From a checkpoint of a small multi-label image tagger: norm batchnorm, 12900 steps.
Rows from block 5, named by matrix and row number. Each number is 128 + 24 x the weight over the matrix's rms, rounded and kept within 0 to 255. All counts start at 0. Numbers have three digits each.
# convs0: expand 3x3 conv (model.blocks.5.convs.0.weight, 96x32x3x3), inputs 12-17, a 3x3 kernel for each
convs0.0:128102125114122098126146137108118078104106078154090103126133172098129152108156128169170165120192131122181125136122153169122133164126110148150093136124134125109117
convs0.1:118150154091161210108143137169161129120166168051096119107082066088104099096112107132123139146156126152154147181181137176129129150112152135139159137155150137130123
convs0.2:147102120114144146149123117134163125165155082138148162131135122147177186123155146116115130175144198098145122156175130175143139142146133131131137123120087130128138
convs0.3:128117145075065137107117132130151158132141128178134136087122144159116089176134102130121131142139111123134125176176156116147107109114129162148141120110135137121119
convs0.4:107083141114099153154132113107099121125102096180154081140099098150099113152107125142162145136124191113124130129123129159147121149138155133148135121147086135174145
convs0.5:133111110171100079147105109129085087146170112130134142117129192156110115178120134131135152181113096184153128158150150109125138139114107097129110107165174084138158
convs0.6:125120129128142122122155147078071130051125183119182090102138124088154131138142125120142150104089135182123128155152109133174147131144150110127160143129099117122160
convs0.7:109083092131131097148165139078086076126136139114145148155145116155171118110134151153138128127126157139142151137150149126107151139123143132100097136107081155133111
convs0.8:146122127150141129134109114168165123180085088162112106101100124107094142109138159130092125123137108122104124114137151087099138104128133115152135120147147140157141
convs0.9:142146144119102130126120214130107145113135170111114124114073093157139130185202155111112112105138119129157145153150134153132119149141094148155143153142142115106099
convs0.10:156114121133148173142158167107138139158134164168158167139132103142138099148106142144126086087161167137108159104110155149124100115102134121156153151109103142172119
convs0.11:113079130122058142098096147104102131126083078107079110156139142184123140182126123144139149123134163140127125124133140130153120113146096131124071147118091135141119
convs0.12:127111125104108135142146111126085118114118085084114101149133176108097111123076067106132134121114124140138119107139105127142146101138165119106119135123116122128145
convs0.13:121172147146171111139086143128160117163145142156110076156127105134121113101080113090113108120101148103147160152128140142119133119140126150151107170161126171137098
convs0.14:094159170160144161140119089195155109100088112127152113149133127158134100158139128152133128100123127082102158095105108159144116090119160146127146120136137153145120
convs0.15:108114108103152122127178132126164143107128165097148141117114107116122133165162124122067090126158133160191157130129133147137141131138146134161179114102127094069120
convs0.16:136169155118140136092100112108132083164131120175163143088093095116099116123132165149120095117124122115121121160178166133167139131111106100114133157122133138157148
convs0.17:117141132122148123142162141169146136184204164136077099130138143109148120094096117090129115101098114142149128126135139163124133191125116155112119123141138092112120
convs0.18:099115131135154137139150151111125095107135097137159120125121120125136109137135109157153103188130100143103079123111118170125121182140114145123117093103153098126151
convs0.19:127130143124156092105092165153120144138154134163131111137093143193105143134161172115104128120149084113134125095129149155073172095167121149134107109150155119126127
convs0.20:134149120108108137112111154163142189149112145105118141139161187123132177123119138126155174119139161080131149156131164143145141109100088133120085138136113162160123
convs0.21:096124122103082133111137122141113129150135097121138094153139120166159117182130058094142114110128139136127123103132119079147163116130185141108126140114101110114132
convs0.22:106142138145119150107169156087138125093087118143105148135112140132103130110140097143118107127117128123145140159160145168118118124125068094112155131135135148148158
convs0.23:116091107135083116170165132117101119145165086141150133097102098112141127149185166100116136111131157115126115119141184107148163129124145153157154132142127112100113
convs0.24:151128111137165129123147132142136099172149099123177142126101128145121121092148129111117125118110117121121130162165141170113105134149127130156133120151180143101170
convs0.25:133139153108127153089142177179185139155137143135130139122104106144111096188186127088154124082167130125136131121148131109156142119124132127125136133143146142132129
convs0.26:131125111134125111143152147101126130148147125139107155128134123105106088120132154119108128149130083131146147137113149149123136161098109151150147121120139110108096
convs0.27:147117110126125107108122129119147105120099118084097115183149137128117110103120079170094143145118102162153087081109187102109159111162114110148088143160140134106139
convs0.28:148164132116124129093072124102116117168098126159158094102127113096136122141108126123138136079124112121134141180146153154166132146176182134127166126132156105099123
convs0.29:132149163111120109132101134131177095120138146119133153134140123121159152119147123131164199118116158113126128138176137152189167128175154094083069126101118135133139
convs0.30:139138126110127151116164174119101125114094132124127183121109102106124130119137102128143128128124141130114114165140131130137119128143126128115143161117104145105108
convs0.31:134152149099122163115106131154161177136112143104161154149156168123124167123100114115152147088131151103074123159145121119130117119132106104101096138100100148153138
convs0.32:077109152130115123128144155087078190103091137161126125077128168111126169125076087115162143102134146101096092147142112109147183131124169162114093150134091127148167
convs0.33:153150145113131152111115139093100105162151144121096125111117094118137134130135142118122123143127141142127144165176133176169122124114142132134142163154104120137074
convs0.34:131098105134112138127128096142191179133080119098142120134126117118135137130162148126105090133150143133122140114100109144148126131125165102184174093084108120137123
convs0.35:144148122179141130120124141105117156135111104155112104089097110138136119139154158135144106145118121114098141097090129086137138161150138119109112096123152119160139
convs0.36:105099130110149090104101102138144128141169119114124134097126099098155134091125128126157135138127126120120113167174126186166162180185154143133133137096119164124133
convs0.37:104109134144142119136133138146164140100141161121103171108124161126122146121136134110116098106120130104147103161158144165123163150144120111137105128136131143130142
convs0.38:106124113111148176098114183131135132152114118089142190136153164158179127146124107159142134132138115131103094129141118158140100150158121119151135122113103102123109
convs0.39:137106147111128087120161092138136152137146126151126129088107122116093134118115088117114109117117131087159085092158155161106165112132130159168123122162127101080179
convs0.40:162134122130136095139171123136127142115113087187181179136108108124100103103135147119132151134113135111149108173155160159127160126133118071125119078124132118093114
convs0.41:172140156134152129114123107141145133067094104120112115111124124125136134128131106160134114149137124111124116094126134137140147113170165106126120123126134149163167
convs0.42:110141109122118156120140146126107066067082109147177196123112162116124168152153193153131149102114135139127110144130149118159122106100144143127129122130146117122103
convs0.43:150100098173094098147087100141134146133132110134084067130092094136088139135096159110114126108108148115092165141135173151129139170121097110154130110181133127172120
convs0.44:126135130135131159161140089093130193124091117134123124104088108150112158146168140111177169109094177117109101130106107124123106150132147128139141087160150093108166
convs0.45:139131121154149120165177121140122135130121125141131133125117116164128102154141094129133111128161122113131093108106089148119142144159191110122137100098138126121170
convs0.46:122151131098091114131128145094102096154103149155086100118137092090080106145144173116135093094134115136151145149135153144153087145130092150119112145136161110139132
convs0.47:119107102122148147127120121141136125137117128140148126176146122156150148130146148111153131151132131149163142132144156153153138124096111137107116117122137119123112
convs0.48:161119137125161130115152139168106151158101132166141135107118154115114142143122151120099107094156082141077147109149124132135131162164155111158148122118160139165149
convs0.49:107122151149105125167146128137153151107141153114152138143132129139149161125113166162087120181056129168121136129161171135161177116082168109120120103147106122149121
convs0.50:137132148111096132111158179108083111138131182122143170142135174128133126145110111097133152084127116140168148125139107113133158135103121156145112151123107094099116
convs0.51:089144101131111127110118105096091092092135099083097109121093112124127115133111145118116127157092141107116144155103156072112127138113166108140115117126114111132082
convs0.52:140111134148143153123103163126122115140101114110114130127080105157152084137167094155121101109165099134123116160143124137142112102158103105142152154100147153114110
convs0.53:170173187200185193196200155125111167111096138117127117152113121138102120139107109122129123142137137133123114078084084116085115096098115127109143114144122117139170
convs0.54:133132164139147169128126145136136118134119153146165125133114118149121127148125122125103146151126103165099082116147152144125120128095150148128102116137135152159155
convs0.55:122121143111159191120069094118141162089141186117080052105120113092160171139093070138136157146156110156124099141114110144110137109154136141136098136122099130164156
convs0.56:118150139082150125083147112092142142117127147104129125166102124173143131118099112148140093142123103124139113127118113141117119126146151097110127112113144141089135
convs0.57:160097117120093144137129163100120134115095154144156129166149144114085146098096120085155142099139093134122122152174161140159114156126140128089120153124142141143124
convs0.58:082104125117125113082172159117086108128152132108123151122098101139123136123151138119138105085105124137131125124167144144146155138126140146137148145155155131104119
convs0.59:089126116120131124140144092160126152109083090141153092115124114141099097134144141118124111125154148130085150144155116126131137135114185155116159124107145128160129
convs0.60:136149129124136135106159085101132124193188115148056122117150132182122152124105137120134111116191114120169111104119113088136119094159137161144135122120157140103146
convs0.61:148110136138144136114114135164076148162091124155110132120126103098150108119109140092143093047195124089119136117148141102125101074150099139128136146100116175148117
convs0.62:123123182107108168134129163149124111179132128129111146195119087160104082164137140148161107107119117137096125151136117111139102099121115107115139137141133138144110
convs0.63:099087101109127119122129133125102108119120136123129148103117141103141175108136145105115135125114125124133127157150146134106129157098126160154136130140104118135112
convs0.64:125127115135104148108112094151158142148099118185171141155129152171137178121097137117151127100136133090126104121141137157173126156150162129154157126147121107183169
convs0.65:191176131159141083125111037176126147161096125156129089129103148128093136127104168110125112128134168100111166124137113124120140130128143092100119105137122132141117
convs0.66:118134110127148125147126098150162149101125118130133152107142096112127079113109117091155132127133145132157108115145139090142136109152159155122167128119135123134171
convs0.67:108144141114139123105137133124113174115131089106139123151116127148132140109126121172152130105115137085098126140119105153137157146163143093093089132128092160133135
convs0.68:110119148149142169130131158129090105126078130170138139082091104123138143108092173122157126136149151133126189154141136147173114147120167128129138118078108131153057
convs0.69:078123162110146139137196129115129123150147115139141129152160162158111149112099153144143138124177125121139107126124119092149121116171134148140112151127136147131166
convs0.70:199180131145118130116072189163114129132138097125106133162114112144107121112130165133100139098129154112146158129129145133119148098136104121124115156154141132147107
convs0.71:117105162143143183118146121117092118126119140127127160125140117140131144138141147113169138122164159116137114129147133120150153137150190111104090116126098135116087
convs0.72:132118092123136116140109119179138107143113085099179130114086108111092121119122160124155116151128128092101100096129141133114161119131144135138133120170117138157102
convs0.73:164136132148110085101116080160130111167145129125100107127116143156102103164122099136112111164090102164155115131142138127144164139125137101158170096160148068088137
convs0.74:122153132093138119102097069120160162102143133147146117128126090155147082182170151132130127142152145106123124171175187153138159146164179121118143126120126137130149
convs0.75:116131105150167150119135117123108119109158181128158153144165171153154147125079070153140110154172142120131147131171125121117117126134124118128137111131132130155174
convs0.76:168180144163092061145095084097140125148164136154088097145193161135112124122076127110133154135100124106154140115138136068139143123127105120085095117137155134135151
convs0.77:163120154115134163125174154164145163136135126121136124127161159132134116113099128133132146128101132135122148112169147126093137117088128121134105114165132097122152
convs0.78:096125122063116080137109092156176159100100125097106085146141133112141131101151126104094129131103146105118128173155136168109126110153140135150139121137139131127131
convs0.79:131140124114146108133125103145148130149160136107101117147111110108091125110096145137097115120096125125166113100085077112112121114118144104139160119137135139138140
convs0.80:148130153128125150130138128120149173125111178140126127110085122114120153122141154135127101103128119077114137120150116134150127161152180130102123141115127131127120
convs0.81:114152149117119122120090111139109117102077109108120133128151147130141125100116116104124104120169107107142131144139109138148127153150137150147143156128144155166165
convs0.82:170160160123131119138137131112104090132171115073100105109127126131096117139151127131094144164129123125148133135170164147127159122177160104098083109129096124102091
convs0.83:151111112129100135130090132146147158151157133196164162130141122148157165140162155131130152143095157146130128080089121106112105102115100142149099132147115117139109
convs0.84:128117115182165146177128078123108137105105129143134145166168141134107091141120119099136120109127110125099111122124135104117150119114147125082120126112137130141152
convs0.85:154175148124168158144119124125168122120094144140103087146137128122123111173095073113140086110129113142147134117139139148198143086148130130132133131116140129138152
convs0.86:101150116135129110141160145063110111062117120108120119086115067134129059098166091114125112148120114107122117134094158079084098127084067145147141123124154158129124
convs0.87:121112132117123098125165136139096114109122156109111163155100123122105101134117109149155104120123117149132118133118100113140149123089124118138127128117117120120077
convs0.88:095142127149161137091137116134129085140148100150145135104139115124140103167126099118110122137150110139149127171124097112152115160153139127130145144119164140141142
convs0.89:127130131114167180139147127146175172167113096171128121134120112116146143147146129144124101106140169127118160166131159124147118153139154128145142152083101110148121
convs0.90:151071145132096113129106107128149139124103118099069058116092160114144136135161154140110161122077161165112143149131133165151147173154151109114120098110107114111095
convs0.91:098139127046185103105169082088126131143105084130126119127146098139139126150133136154120136152118154135103140164109098160107145157114130113140159113118135125117167
convs0.92:145095105109121171125160094129121135131142122139125094102137152125129112144144120102089122158182138102130122134141148135106088132114128163160145117125118152126122
convs0.93:171166128145174136143166157157148077164157128116135108114104107096121132095116132096147176143138127137124127138129128137151110118103095159132124149133160128166155
convs0.94:172190153141138082159128117122116094123118162116117111154107115090084122107143145128131125101109144116125160120107109112089155104118143151152135169172145124093085
convs0.95:146126157167130120153126091130088159154185141120137147119122104170175099139122096146161091124162111127118106120132109081160152129143155113122130133076136178170181