config = dict(
    cutout=0.4,
    channel_attention='se',
    expansion=3,
    residual_init='none',
    learning_rate=0.0034,
    epochs=149.5,
    warmup_steps=2580,
)
Rows from block 7 of a small multi-label image tagger, named by matrix and row number. Rows with one number belong to one channel. Each number is 500 + 40 x the weight over its row's rms, rounded and kept within 0 to 999. All counts start at 0. Numbers have three digits each.
Before each channel's rows are labels from the 100 images, of 14848, where the channel reaches its highest value: "top examples" is what is common among them. Only what is clearly more common there than usual is listed. The data: telescope images of galaxies (Galaxy Zoo DECaLS).
# convs0: expand 3x3 conv (model.blocks.7.convs.0.weight, 96x32x3x3, each kernel summed), inputs 16-31
# convs1: project pointwise conv (model.blocks.7.convs.1.weight, 32x96x1x1, transposed), outputs 16-31

top examples: edge-on disk: yes; roundness: cigar-shaped
convs0.81:495542464547476558438526454438492446476565487523
convs1.81:443474437564512454461481495485502490558531448463

top examples: edge-on disk: no; shape: featured or disk; spiral arms: yes
convs0.20:478534492492439486512511524557540510507548621502
convs1.20:519488488515455486536446435458454465507514576573

top examples: edge-on disk: no; spiral arms: yes
convs0.85:523490451612494464557462534509478492524563544478
convs1.85:485474531527454468442455501487500502447546426533

top examples: edge-on disk: no; spiral arms: yes; bar: no
convs0.16:500427592484472414530484462508528496452481570487
convs1.16:564421475532464496548493547481494505505487506462

top examples: roundness: cigar-shaped
convs0.38:499501471540500504478558450466548496421484495392
convs1.38:455523492489549518496546570585452517483489528477

top examples: roundness: cigar-shaped
convs0.54:418529511507524490461489525478413466507518475477
convs1.54:509490419573433532443470468447426493546511479471

top examples: roundness: cigar-shaped
convs0.32:496513430514442506473517502476489535555579462547
convs1.32:558496536474565534519547506453497582501458438500

top examples: roundness: cigar-shaped
convs0.46:533498541489427486471563473467502560453441497432
convs1.46:525536533463459477537453459503465449437407483526

top examples: roundness: round
convs0.37:526447488439516418572452529525498478504519601539
convs1.37:474454497462479442551480533524529519433469522516

top examples: shape: featured or disk; edge-on disk: yes
convs0.64:492450502451541482510488489528544591462518474514
convs1.64:524449533387478539548517510552554547508468500487

top examples: shape: featured or disk; edge-on disk: no; spiral arms: yes
convs0.28:544442496503442537502527538446566533502481532498
convs1.28:508532559505426491517500480521527499525547426495

top examples: edge-on disk: no; spiral arms: yes
convs0.21:477433500528512443528481488546505473471554480462
convs1.21:441564534535480477555486535465485472527515531593

top examples: roundness: cigar-shaped
convs0.66:485538518477467496534495517463472549420471514572
convs1.66:540581529536489489465555506514436425497524521484

top examples: roundness: cigar-shaped
convs0.75:452579533487442517462504540456471473476573505528
convs1.75:456480465509538548512553470473512451536448546448

top examples: edge-on disk: no; bar: no
convs0.83:522431551540489471536468525544524479381534477521
convs1.83:579521523507456572571555506444475526492536515560

top examples: spiral arms: yes
convs0.14:536496470535509476524478430588546542438498473487
convs1.14:517462428517538504518482484535458469492470542499

top examples: edge-on disk: no; spiral arms: yes
convs0.41:510471556536446452532513469529539496460465569469
convs1.41:532486436488437458497448495495427464561525503522

top examples: edge-on disk: no; shape: featured or disk; spiral arms: yes
convs0.26:528480510569506497474419422528535444442478498476
convs1.26:567485470523502534555542519518534463573524506459

top examples: edge-on disk: no; shape: featured or disk; spiral arms: yes
convs0.67:524523520503567528473537463469481551488514482472
convs1.67:498466503521490519495401526423513440546565489518