{
  "crop_scale_min": 0.5,
  "channel_attention": "se",
  "init": "torch_default",
  "residual_init": "none",
  "beta2": 0.99,
  "lr": 0.0034,
  "max_precond_dim": 1024,
  "one_sided": true,
  "epochs": 149.5,
  "final_lr_fraction": 0.01
}
Rows from block 4 of a small multi-label image tagger, named by matrix and row number. Rows with one number belong to one channel. Each number is 128 + 32 x the weight over its row's rms, rounded and kept within 0 to 255. All counts start at 0.
After each channel's rows are labels from the 100 images, of 14848, where the channel reaches its highest value: "patch colour" is the nearest of a few named colours to the mean colour under the peak. Only what is clearly more common there than usual is listed. The data: telescope images of galaxies (Galaxy Zoo DECaLS).
# convs0: expand 3x3 conv, stride 2 (model.blocks.4.convs.0.weight, 48x16x3x3, each kernel summed), inputs 0-15
# convs1: project pointwise conv (model.blocks.4.convs.1.weight, 32x48x1x1, transposed), outputs 0-31

convs0.40 [106 131  95 163 109 169 147 162 173 151 174 158  90 101 109 172]
convs1.40 [133 110 122 113 139 120 176 101  77 161  75 124 121 165 113 135 149 119  66 158  85  88 151 125 151 153 181 182 183  97 104 136]
patch colour: grey

convs0.29 [ 79 103 124  69 179 135 160 132 144  97 185 144 122 122 134 166]
convs1.29 [127 156 110 151 105 113 100 203 117  71 103 158 100 188 124 134 104 120 151 193 181  85 158 129 120 119 136  93 106 142 124 167]
patch colour: grey

convs0.37 [ 90 110 120  74  93 110 141 169 142  79 129 104 164 189 120 138]
convs1.37 [ 78 166 166 109 118 141 140 153 135 193 113 139 132 137 199 151  88 166 123 168 180 152 124 160 108 152 103  95  91 103 149  90]
patch colour: grey

convs0.45 [ 97 118 113 140 155 155 164 102 113 117  67  93 147  73 178 146]
convs1.45 [120 129 165 134 165 171 143 115 184 104 162 136  89 107  96  91  80 202 122 132 161 115 113  93  73 142  81 120 159 111 107 102]
patch colour: brown; grey

convs0.15 [168 143 147 146 113 121  71 117 116  91 137  96 183 111  64 146]
convs1.15 [105 141 119 143 137 101 128  97 112 149 116 153 200 105  73 156 126  66 125 167 124  96  53  78 110  99 117 122 148 177 134 146]
patch colour: brown

convs0.1 [ 98 119 199 139 107 134 141 157 193  99 127 155 114 173 148 107]
convs1.1 [112 166 130 157 143  86 105 134 145 136 118 166 130  98 149 151 142 107  85  48 110  96 163  94 158 115 110 105 112 123 202  68]
patch colour: grey; brown

convs0.0 [110 165  93  84 150 136 171 158 123 101 103 160 115 128 199 154]
convs1.0 [100 172 161 145 166 154  95 107 146 115 103 175 154  77 134 204 127  85 157 146  99  94 108 109  85 131  87 123 164  99  97 119]
patch colour: grey; pink

convs0.20 [179 122  95 120  70 156 132 151  96 129 119  96  94 179  93 159]
convs1.20 [122  89 110 104 147 134  85  77 155 185  49 166 132 124 127 131  92 109 129 146 146 130  93 202 109 151 137 110 154  78 146 117]
patch colour: pink

convs0.6 [112 176 117 160 100 131 138  82  91 185 115 155  75 156 153 132]
convs1.6 [125 121 100  87 111 135 113 123 164 124 106 163 117  88  79 110  68 137 187  80 130 101  86 125 166 135 121 145 190 167 176 155]
patch colour: grey

convs0.34 [138 133 152 104 137 134 129 167 117 107 169 145  67 193 180 115]
convs1.34 [128 221 153 132 120 128 141  73  56 138 103 144 143 148 130 140 153 129 131 107 123 170  69 150 143  93 104 153  93 165 158 119]
patch colour: grey

convs0.22 [141  98 110 136 175 176 146 120 192 172 167 173 141 121 126 114]
convs1.22 [153 113 122 135 133  59 104 156  80 191 132 145 139 120 103 127 130 159  70 157 121 117 134  66 136 107 148 157 200  89 106 145]
patch colour: pink; grey

convs0.17 [178 112 148 172  98 125 172  88 159 147  88 119 106 109 100 176]
convs1.17 [117 117 112 152 177 161 137  86 173  95 124 151 122 150 102 111  83 105 115 115 155  58 122 150 146 155 194 111  98 192 150  96]
patch colour: brown; grey

convs0.4 [188 116 106 160 120 151 116 157 156 108 160 113  81 112 135 196]
convs1.4 [115 107 115 140 136 124  98 122 139 110  69 111 149 126  96 135 168 125  74 143 159 144 111 189 186 119 190 187 139  88 164  92]
patch colour: pink; grey

convs0.39 [127 123 170 162 148 117 157 157 127 155 129 124  67 131 209 114]
convs1.39 [160 190 139 108 156 109 136  93 176 123 115 129  67  86 117 149 131 128 157  96 161 151 141 149 123 175 163 196  70 146 141 110]
patch colour: brown

convs0.7 [128  87 109 129 121 130 125 106 130  80 114 175 205 165 145  90]
convs1.7 [ 85 123 111 106 139 104 161  85 143 109 124 119  53 112 116 185 140 166 103 168 174 170 110 128  96 137 137 153 125 114 206 107]
patch colour: grey

convs0.11 [104  95  70 116 145 153 168  77 153  88 119 164 165 134 161 129]
convs1.11 [110  87  74 108 150 112  61 155 101 118 123 148  61 178 144 159 179 119 139 165 186 125 114  88 110 112 129 139 121 125 138 171]
patch colour: grey

convs0.38 [ 92 105  98 102 132 134  87 129 136 176 130 151 172 138 206 143]
convs1.38 [158  76  71  89 116 176  86 124 131 138 119 127 108 131 127  75 170 103 118 165 189 167  91 121 103 105 152 128  93 126 152 180]
patch colour: grey

convs0.2 [ 91 127 132 112 158 134 166 184 128 138 155  92 116  62 134 178]
convs1.2 [101 139 175 144 140 170 162 145 109 105 117 190 121 135  67 120 111 122 167  86 128  74 150 150 123  92 159 164  96 112  79  79]
patch colour: grey

convs0.31 [ 98 135  84 152 125  67 124 112 155 193 130 131 133 128 174 171]
convs1.31 [ 84 104 125 105  81 114 115 135 149  58 168 124 122  88 135  85 163 124 158 106 116 164 137 169 145 127 215 123 167 124 101 150]
patch colour: grey

convs0.43 [ 80  82 159  90 155 126 154 116 189 126 136 185 144 146 135 145]
convs1.43 [ 93 130  89 170 153  81 159 141 120  92 112 152  89 105 138 134  88 113 122 145 175  86 174 187 154  89 138  79  72 124 125 144]
patch colour: grey

convs0.8 [160 122 119  86 119 163 114 112 132 163 115 209 134 185 144 140]
convs1.8 [104 140  75 158 142 123 105 106 119 149 135 149  87  62  74 141 110  97 120  57 138 147  54 142 107  94 144 103 150 141  90 122]
patch colour: pink; grey

convs0.21 [158 121 130 116 207 120 137 153 143  97 114  94 172 119 182 156]
convs1.21 [155 133 114 153  95 179  61 139 179 126 151  48 140 148 119 153  53 146  86 135  94 152 116 115 112 135 106 132 152 123 111 102]
patch colour: grey

convs0.3 [122 105 117 164 167 149 167 129 108 121 126 106  53  96 180 153]
convs1.3 [200 173 156 128 143 129 169 101 154 142  80 164 132 108 101  74 104 148  75 108 166 117 148 126 101  82  99 137 163 165 160 127]
patch colour: grey

convs0.35 [ 79  75  90  93 115 144 118 137 118 132 137 181 154 115 190 140]
convs1.35 [ 75 114  94  90  86 145 177  68 121 174 131 106 134 129 158 131 143 122  96 110 160 124 104 109 153 137 151 192 127  91  60 155]
patch colour: grey; brown

convs0.14 [ 92 169 113  92 145 147 113 203 138 165 143  98 163 129 159 152]
convs1.14 [ 78 114 156  97 118 156 108 146 175 161 111 196 156 163 146 152 151 101 105 160 125 142 123  82 172  98 108 117  68  72 130 109]
patch colour: grey

convs0.10 [142 128 157 182 148 148 129  80 145 170 145 108 131  70  75 110]
convs1.10 [ 92 125  95 128 163 188 122  93 111 131 175 110 168 165 121 139 130 158 104 110 142  68 156 115 123 136 155 178  99 183 196 137]
patch colour: brown