A small multi-label image tagger, trained from scratch: soap at rate 0.0034.
Rows from block 12 of a small multi-label image tagger, named by matrix and row number. Rows with one number belong to one channel. Each number is 50 + 10 x the weight over its row's rms, rounded and kept within 0 to 99. All counts start at 0.
Before each channel's rows are labels from the 100 images, of 14848, where the channel reaches its highest value: "colour at peak" is the nearest of a few named colours to the mean colour under the peak. Only what is clearly more common there than usual is listed. The data: telescope images of galaxies (Galaxy Zoo DECaLS).
# convs0: expand pointwise conv (model.blocks.12.convs.0.weight, 192x64x1x1), inputs 0-63
# convs1: depthwise 3x3 conv, stride 2 (model.blocks.12.convs.1.weight, 192x1x3x3, trained with AdamW), a 3x3 kernel
# convs2: project pointwise conv (model.blocks.12.convs.2.weight, 128x192x1x1, transposed), outputs 0-127

colour at peak: brown; grey
convs0.26:43 60 42 52 57 38 32 35 55 38 39 61 48 60 43 41 52 82 47 65 57 53 53 57 57 58 48 43 45 60 56 54 47 56 37 44 52 42 40 34 45 44 54 60 41 46 42 61 46 45 37 49 35 26 58 56 57 48 44 61 49 54 64 28
convs1.26:45 60 61 58 66 48 63 59 41
convs2.26:49 54 60 35 53 57 39 52 57 52 48 31 63 51 37 73 49 40 42 54 44 47 37 60 63 41 38 44 53 66 50 37 54 54 61 35 67 55 55 49 66 45 40 48 56 51 48 47 35 59 47 49 38 50 43 58 65 61 37 32 54 44 40 41 40 45 52 49 49 58 39 64 51 45 60 36 64 64 39 47 48 62 45 62 50 33 43 70 72 69 39 54 42 55 52 50 29 41 47 50 45 31 53 53 56 41 43 33 57 61 59 51 43 39 55 29 47 44 50 32 45 43 47 32 64 46 52 42

colour at peak: grey; brown
convs0.98:55 49 43 47 51 40 54 52 51 35 54 70 54 44 43 47 64 59 64 63 49 65 36 55 45 60 52 58 61 44 55 32 47 61 42 50 48 52 54 41 51 42 33 54 37 76 49 47 32 57 37 68 44 52 42 28 55 57 32 50 52 42 65 49
convs1.98:38 37 38 58 52 37 56 63 51
convs2.98:47 40 59 40 46 47 50 41 48 40 40 59 51 61 55 52 47 62 41 43 50 53 50 24 48 36 49 27 56 50 38 43 41 51 47 54 41 39 39 49 45 52 30 47 32 55 44 69 53 33 44 56 52 39 60 52 69 50 62 52 58 57 41 39 57 53 62 46 57 68 43 62 64 43 49 59 61 48 38 38 51 60 39 72 59 46 57 53 60 56 41 52 42 58 50 55 47 54 30 34 56 53 48 46 41 44 34 41 48 29 52 70 48 69 40 41 33 37 55 29 45 41 68 62 47 46 59 42

colour at peak: brown; grey
convs0.87:41 47 26 58 42 44 46 61 19 62 42 56 39 42 40 53 50 54 48 56 35 47 52 47 54 46 37 52 48 49 44 44 61 42 49 61 35 29 53 36 35 55 66 35 68 58 59 65 46 49 57 46 36 46 48 48 33 49 40 53 45 52 49 44
convs1.87:62 53 56 56 65 61 42 46 65
convs2.87:72 52 77 46 41 42 31 53 45 46 41 47 44 63 45 56 49 62 58 48 57 39 60 47 52 34 47 62 44 56 33 85 54 63 48 60 56 54 56 47 55 51 61 60 60 53 47 51 35 53 53 52 53 53 53 42 30 51 38 49 45 49 56 59 55 56 48 71 46 42 47 58 34 59 39 58 51 47 50 53 39 50 56 46 35 52 36 54 56 35 55 33 43 64 36 56 33 58 54 59 57 49 41 42 49 61 49 29 67 42 67 64 43 45 60 62 51 45 70 65 47 38 53 46 59 38 51 58

colour at peak: grey
convs0.82:51 54 57 59 51 52 61 50 28 54 69 63 49 57 52 68 48 64 35 49 53 51 70 40 63 49 51 37 64 51 60 51 49 41 49 47 41 62 39 75 42 46 68 63 51 49 49 41 50 60 65 53 43 57 61 28 62 54 56 49 40 53 46 40
convs1.82:59 48 55 61 59 64 56 68 46
convs2.82:74 50 43 61 54 44 49 35 51 50 51 63 19 44 34 47 51 59 57 86 41 59 48 54 35 45 47 42 40 55 68 54 53 58 54 57 50 61 60 47 51 29 41 42 60 52 52 54 49 65 33 52 54 54 39 61 60 50 50 48 60 62 56 53 34 41 59 67 38 62 55 53 41 50 38 45 26 48 64 44 59 54 49 51 54 54 44 44 52 46 43 25 49 47 43 39 36 41 57 48 49 55 55 50 47 58 52 64 58 41 49 49 51 56 49 48 42 42 29 62 60 43 59 52 45 65 29 43

colour at peak: brown
convs0.144:59 56 30 57 54 16 61 53 57 57 50 61 65 41 52 38 53 70 48 54 46 63 37 56 58 47 40 49 74 37 47 49 55 49 56 48 49 46 65 56 58 36 54 57 59 44 41 51 57 66 43 57 62 47 46 54 30 50 36 58 55 49 52 52
convs1.144:41 40 52 42 60 61 47 70 56
convs2.144:50 55 57 54 49 42 30 66 60 44 52 38 61 56 48 64 60 47 62 41 40 54 55 50 50 47 51 70 69 57 55 69 33 61 29 41 51 41 52 53 51 57 42 60 52 54 50 47 62 50 38 50 49 37 59 43 36 41 35 63 39 58 34 54 38 66 42 68 53 39 36 51 47 44 58 46 52 44 66 48 52 43 38 56 34 25 45 51 62 49 57 51 61 39 59 63 51 52 49 51 48 45 50 60 55 50 36 34 19 40 64 61 41 52 41 49 72 45 50 48 48 55 53 52 58 58 41 69

colour at peak: brown
convs0.83:67 62 59 55 56 45 37 41 50 57 45 66 56 28 63 55 38 37 40 38 56 51 38 39 57 39 49 52 43 51 49 32 49 57 65 51 58 57 62 66 56 48 40 44 44 23 47 47 62 28 53 58 56 52 34 45 39 56 43 52 54 52 57 50
convs1.83:59 61 62 57 65 60 58 59 44
convs2.83:54 49 47 50 43 44 61 37 40 40 46 39 52 50 51 40 54 47 58 54 62 46 55 45 41 41 52 46 62 49 69 58 52 60 66 63 56 44 35 54 58 60 59 53 64 41 47 60 25 45 51 51 60 66 63 53 46 62 45 54 58 40 60 68 58 50 60 38 45 26 59 57 44 50 65 35 35 52 64 70 56 35 50 54 30 58 62 43 50 47 67 41 59 22 52 39 50 63 46 53 55 39 53 30 41 45 63 47 45 46 59 42 46 37 37 56 54 41 47 42 71 55 42 44 40 32 41 48

colour at peak: grey; brown
convs0.23:57 66 45 43 50 56 61 62 37 61 60 48 65 46 31 57 47 59 57 76 47 55 45 37 36 54 47 52 71 61 60 38 55 54 47 57 49 62 58 52 35 56 45 62 61 52 55 60 33 63 51 69 63 47 50 58 64 61 48 41 46 45 39 50
convs1.23:47 40 39 62 50 60 65 63 56
convs2.23:66 69 56 50 42 62 49 49 37 48 44 65 42 46 58 55 41 27 52 58 60 49 53 36 37 41 37 55 58 29 48 53 47 67 40 36 59 70 49 47 54 39 44 55 50 48 35 58 41 31 50 46 31 46 54 47 51 62 59 45 61 50 45 62 67 57 42 48 54 49 61 53 34 65 36 48 50 51 53 53 57 57 56 48 62 58 51 38 60 52 47 50 51 53 40 32 61 28 46 58 55 62 50 48 40 39 24 48 36 61 52 42 38 57 53 61 35 47 62 36 55 41 43 53 37 72 52 35

colour at peak: grey
convs0.57:38 52 48 31 45 54 41 31 57 44 40 64 42 56 35 48 46 36 54 68 53 43 33 49 51 65 48 41 48 44 43 52 52 64 45 68 55 56 55 57 75 26 55 44 44 35 47 59 44 63 48 40 62 42 45 39 62 55 54 56 54 60 47 60
convs1.57:61 64 63 61 61 48 42 40 46
convs2.57:67 44 47 47 45 46 55 47 62 39 35 36 56 38 50 35 43 55 53 41 40 45 46 41 53 38 61 60 46 53 48 43 71 62 64 34 61 80 30 51 47 42 49 60 59 35 52 46 63 65 73 45 63 45 49 64 62 49 50 59 49 55 44 54 63 53 64 43 59 58 48 48 73 48 63 38 54 64 46 52 68 36 59 49 58 48 50 57 53 31 49 39 27 52 40 53 51 53 47 52 55 58 40 39 49 44 45 38 61 49 51 38 57 45 56 56 57 58 63 58 62 31 36 44 49 33 55 57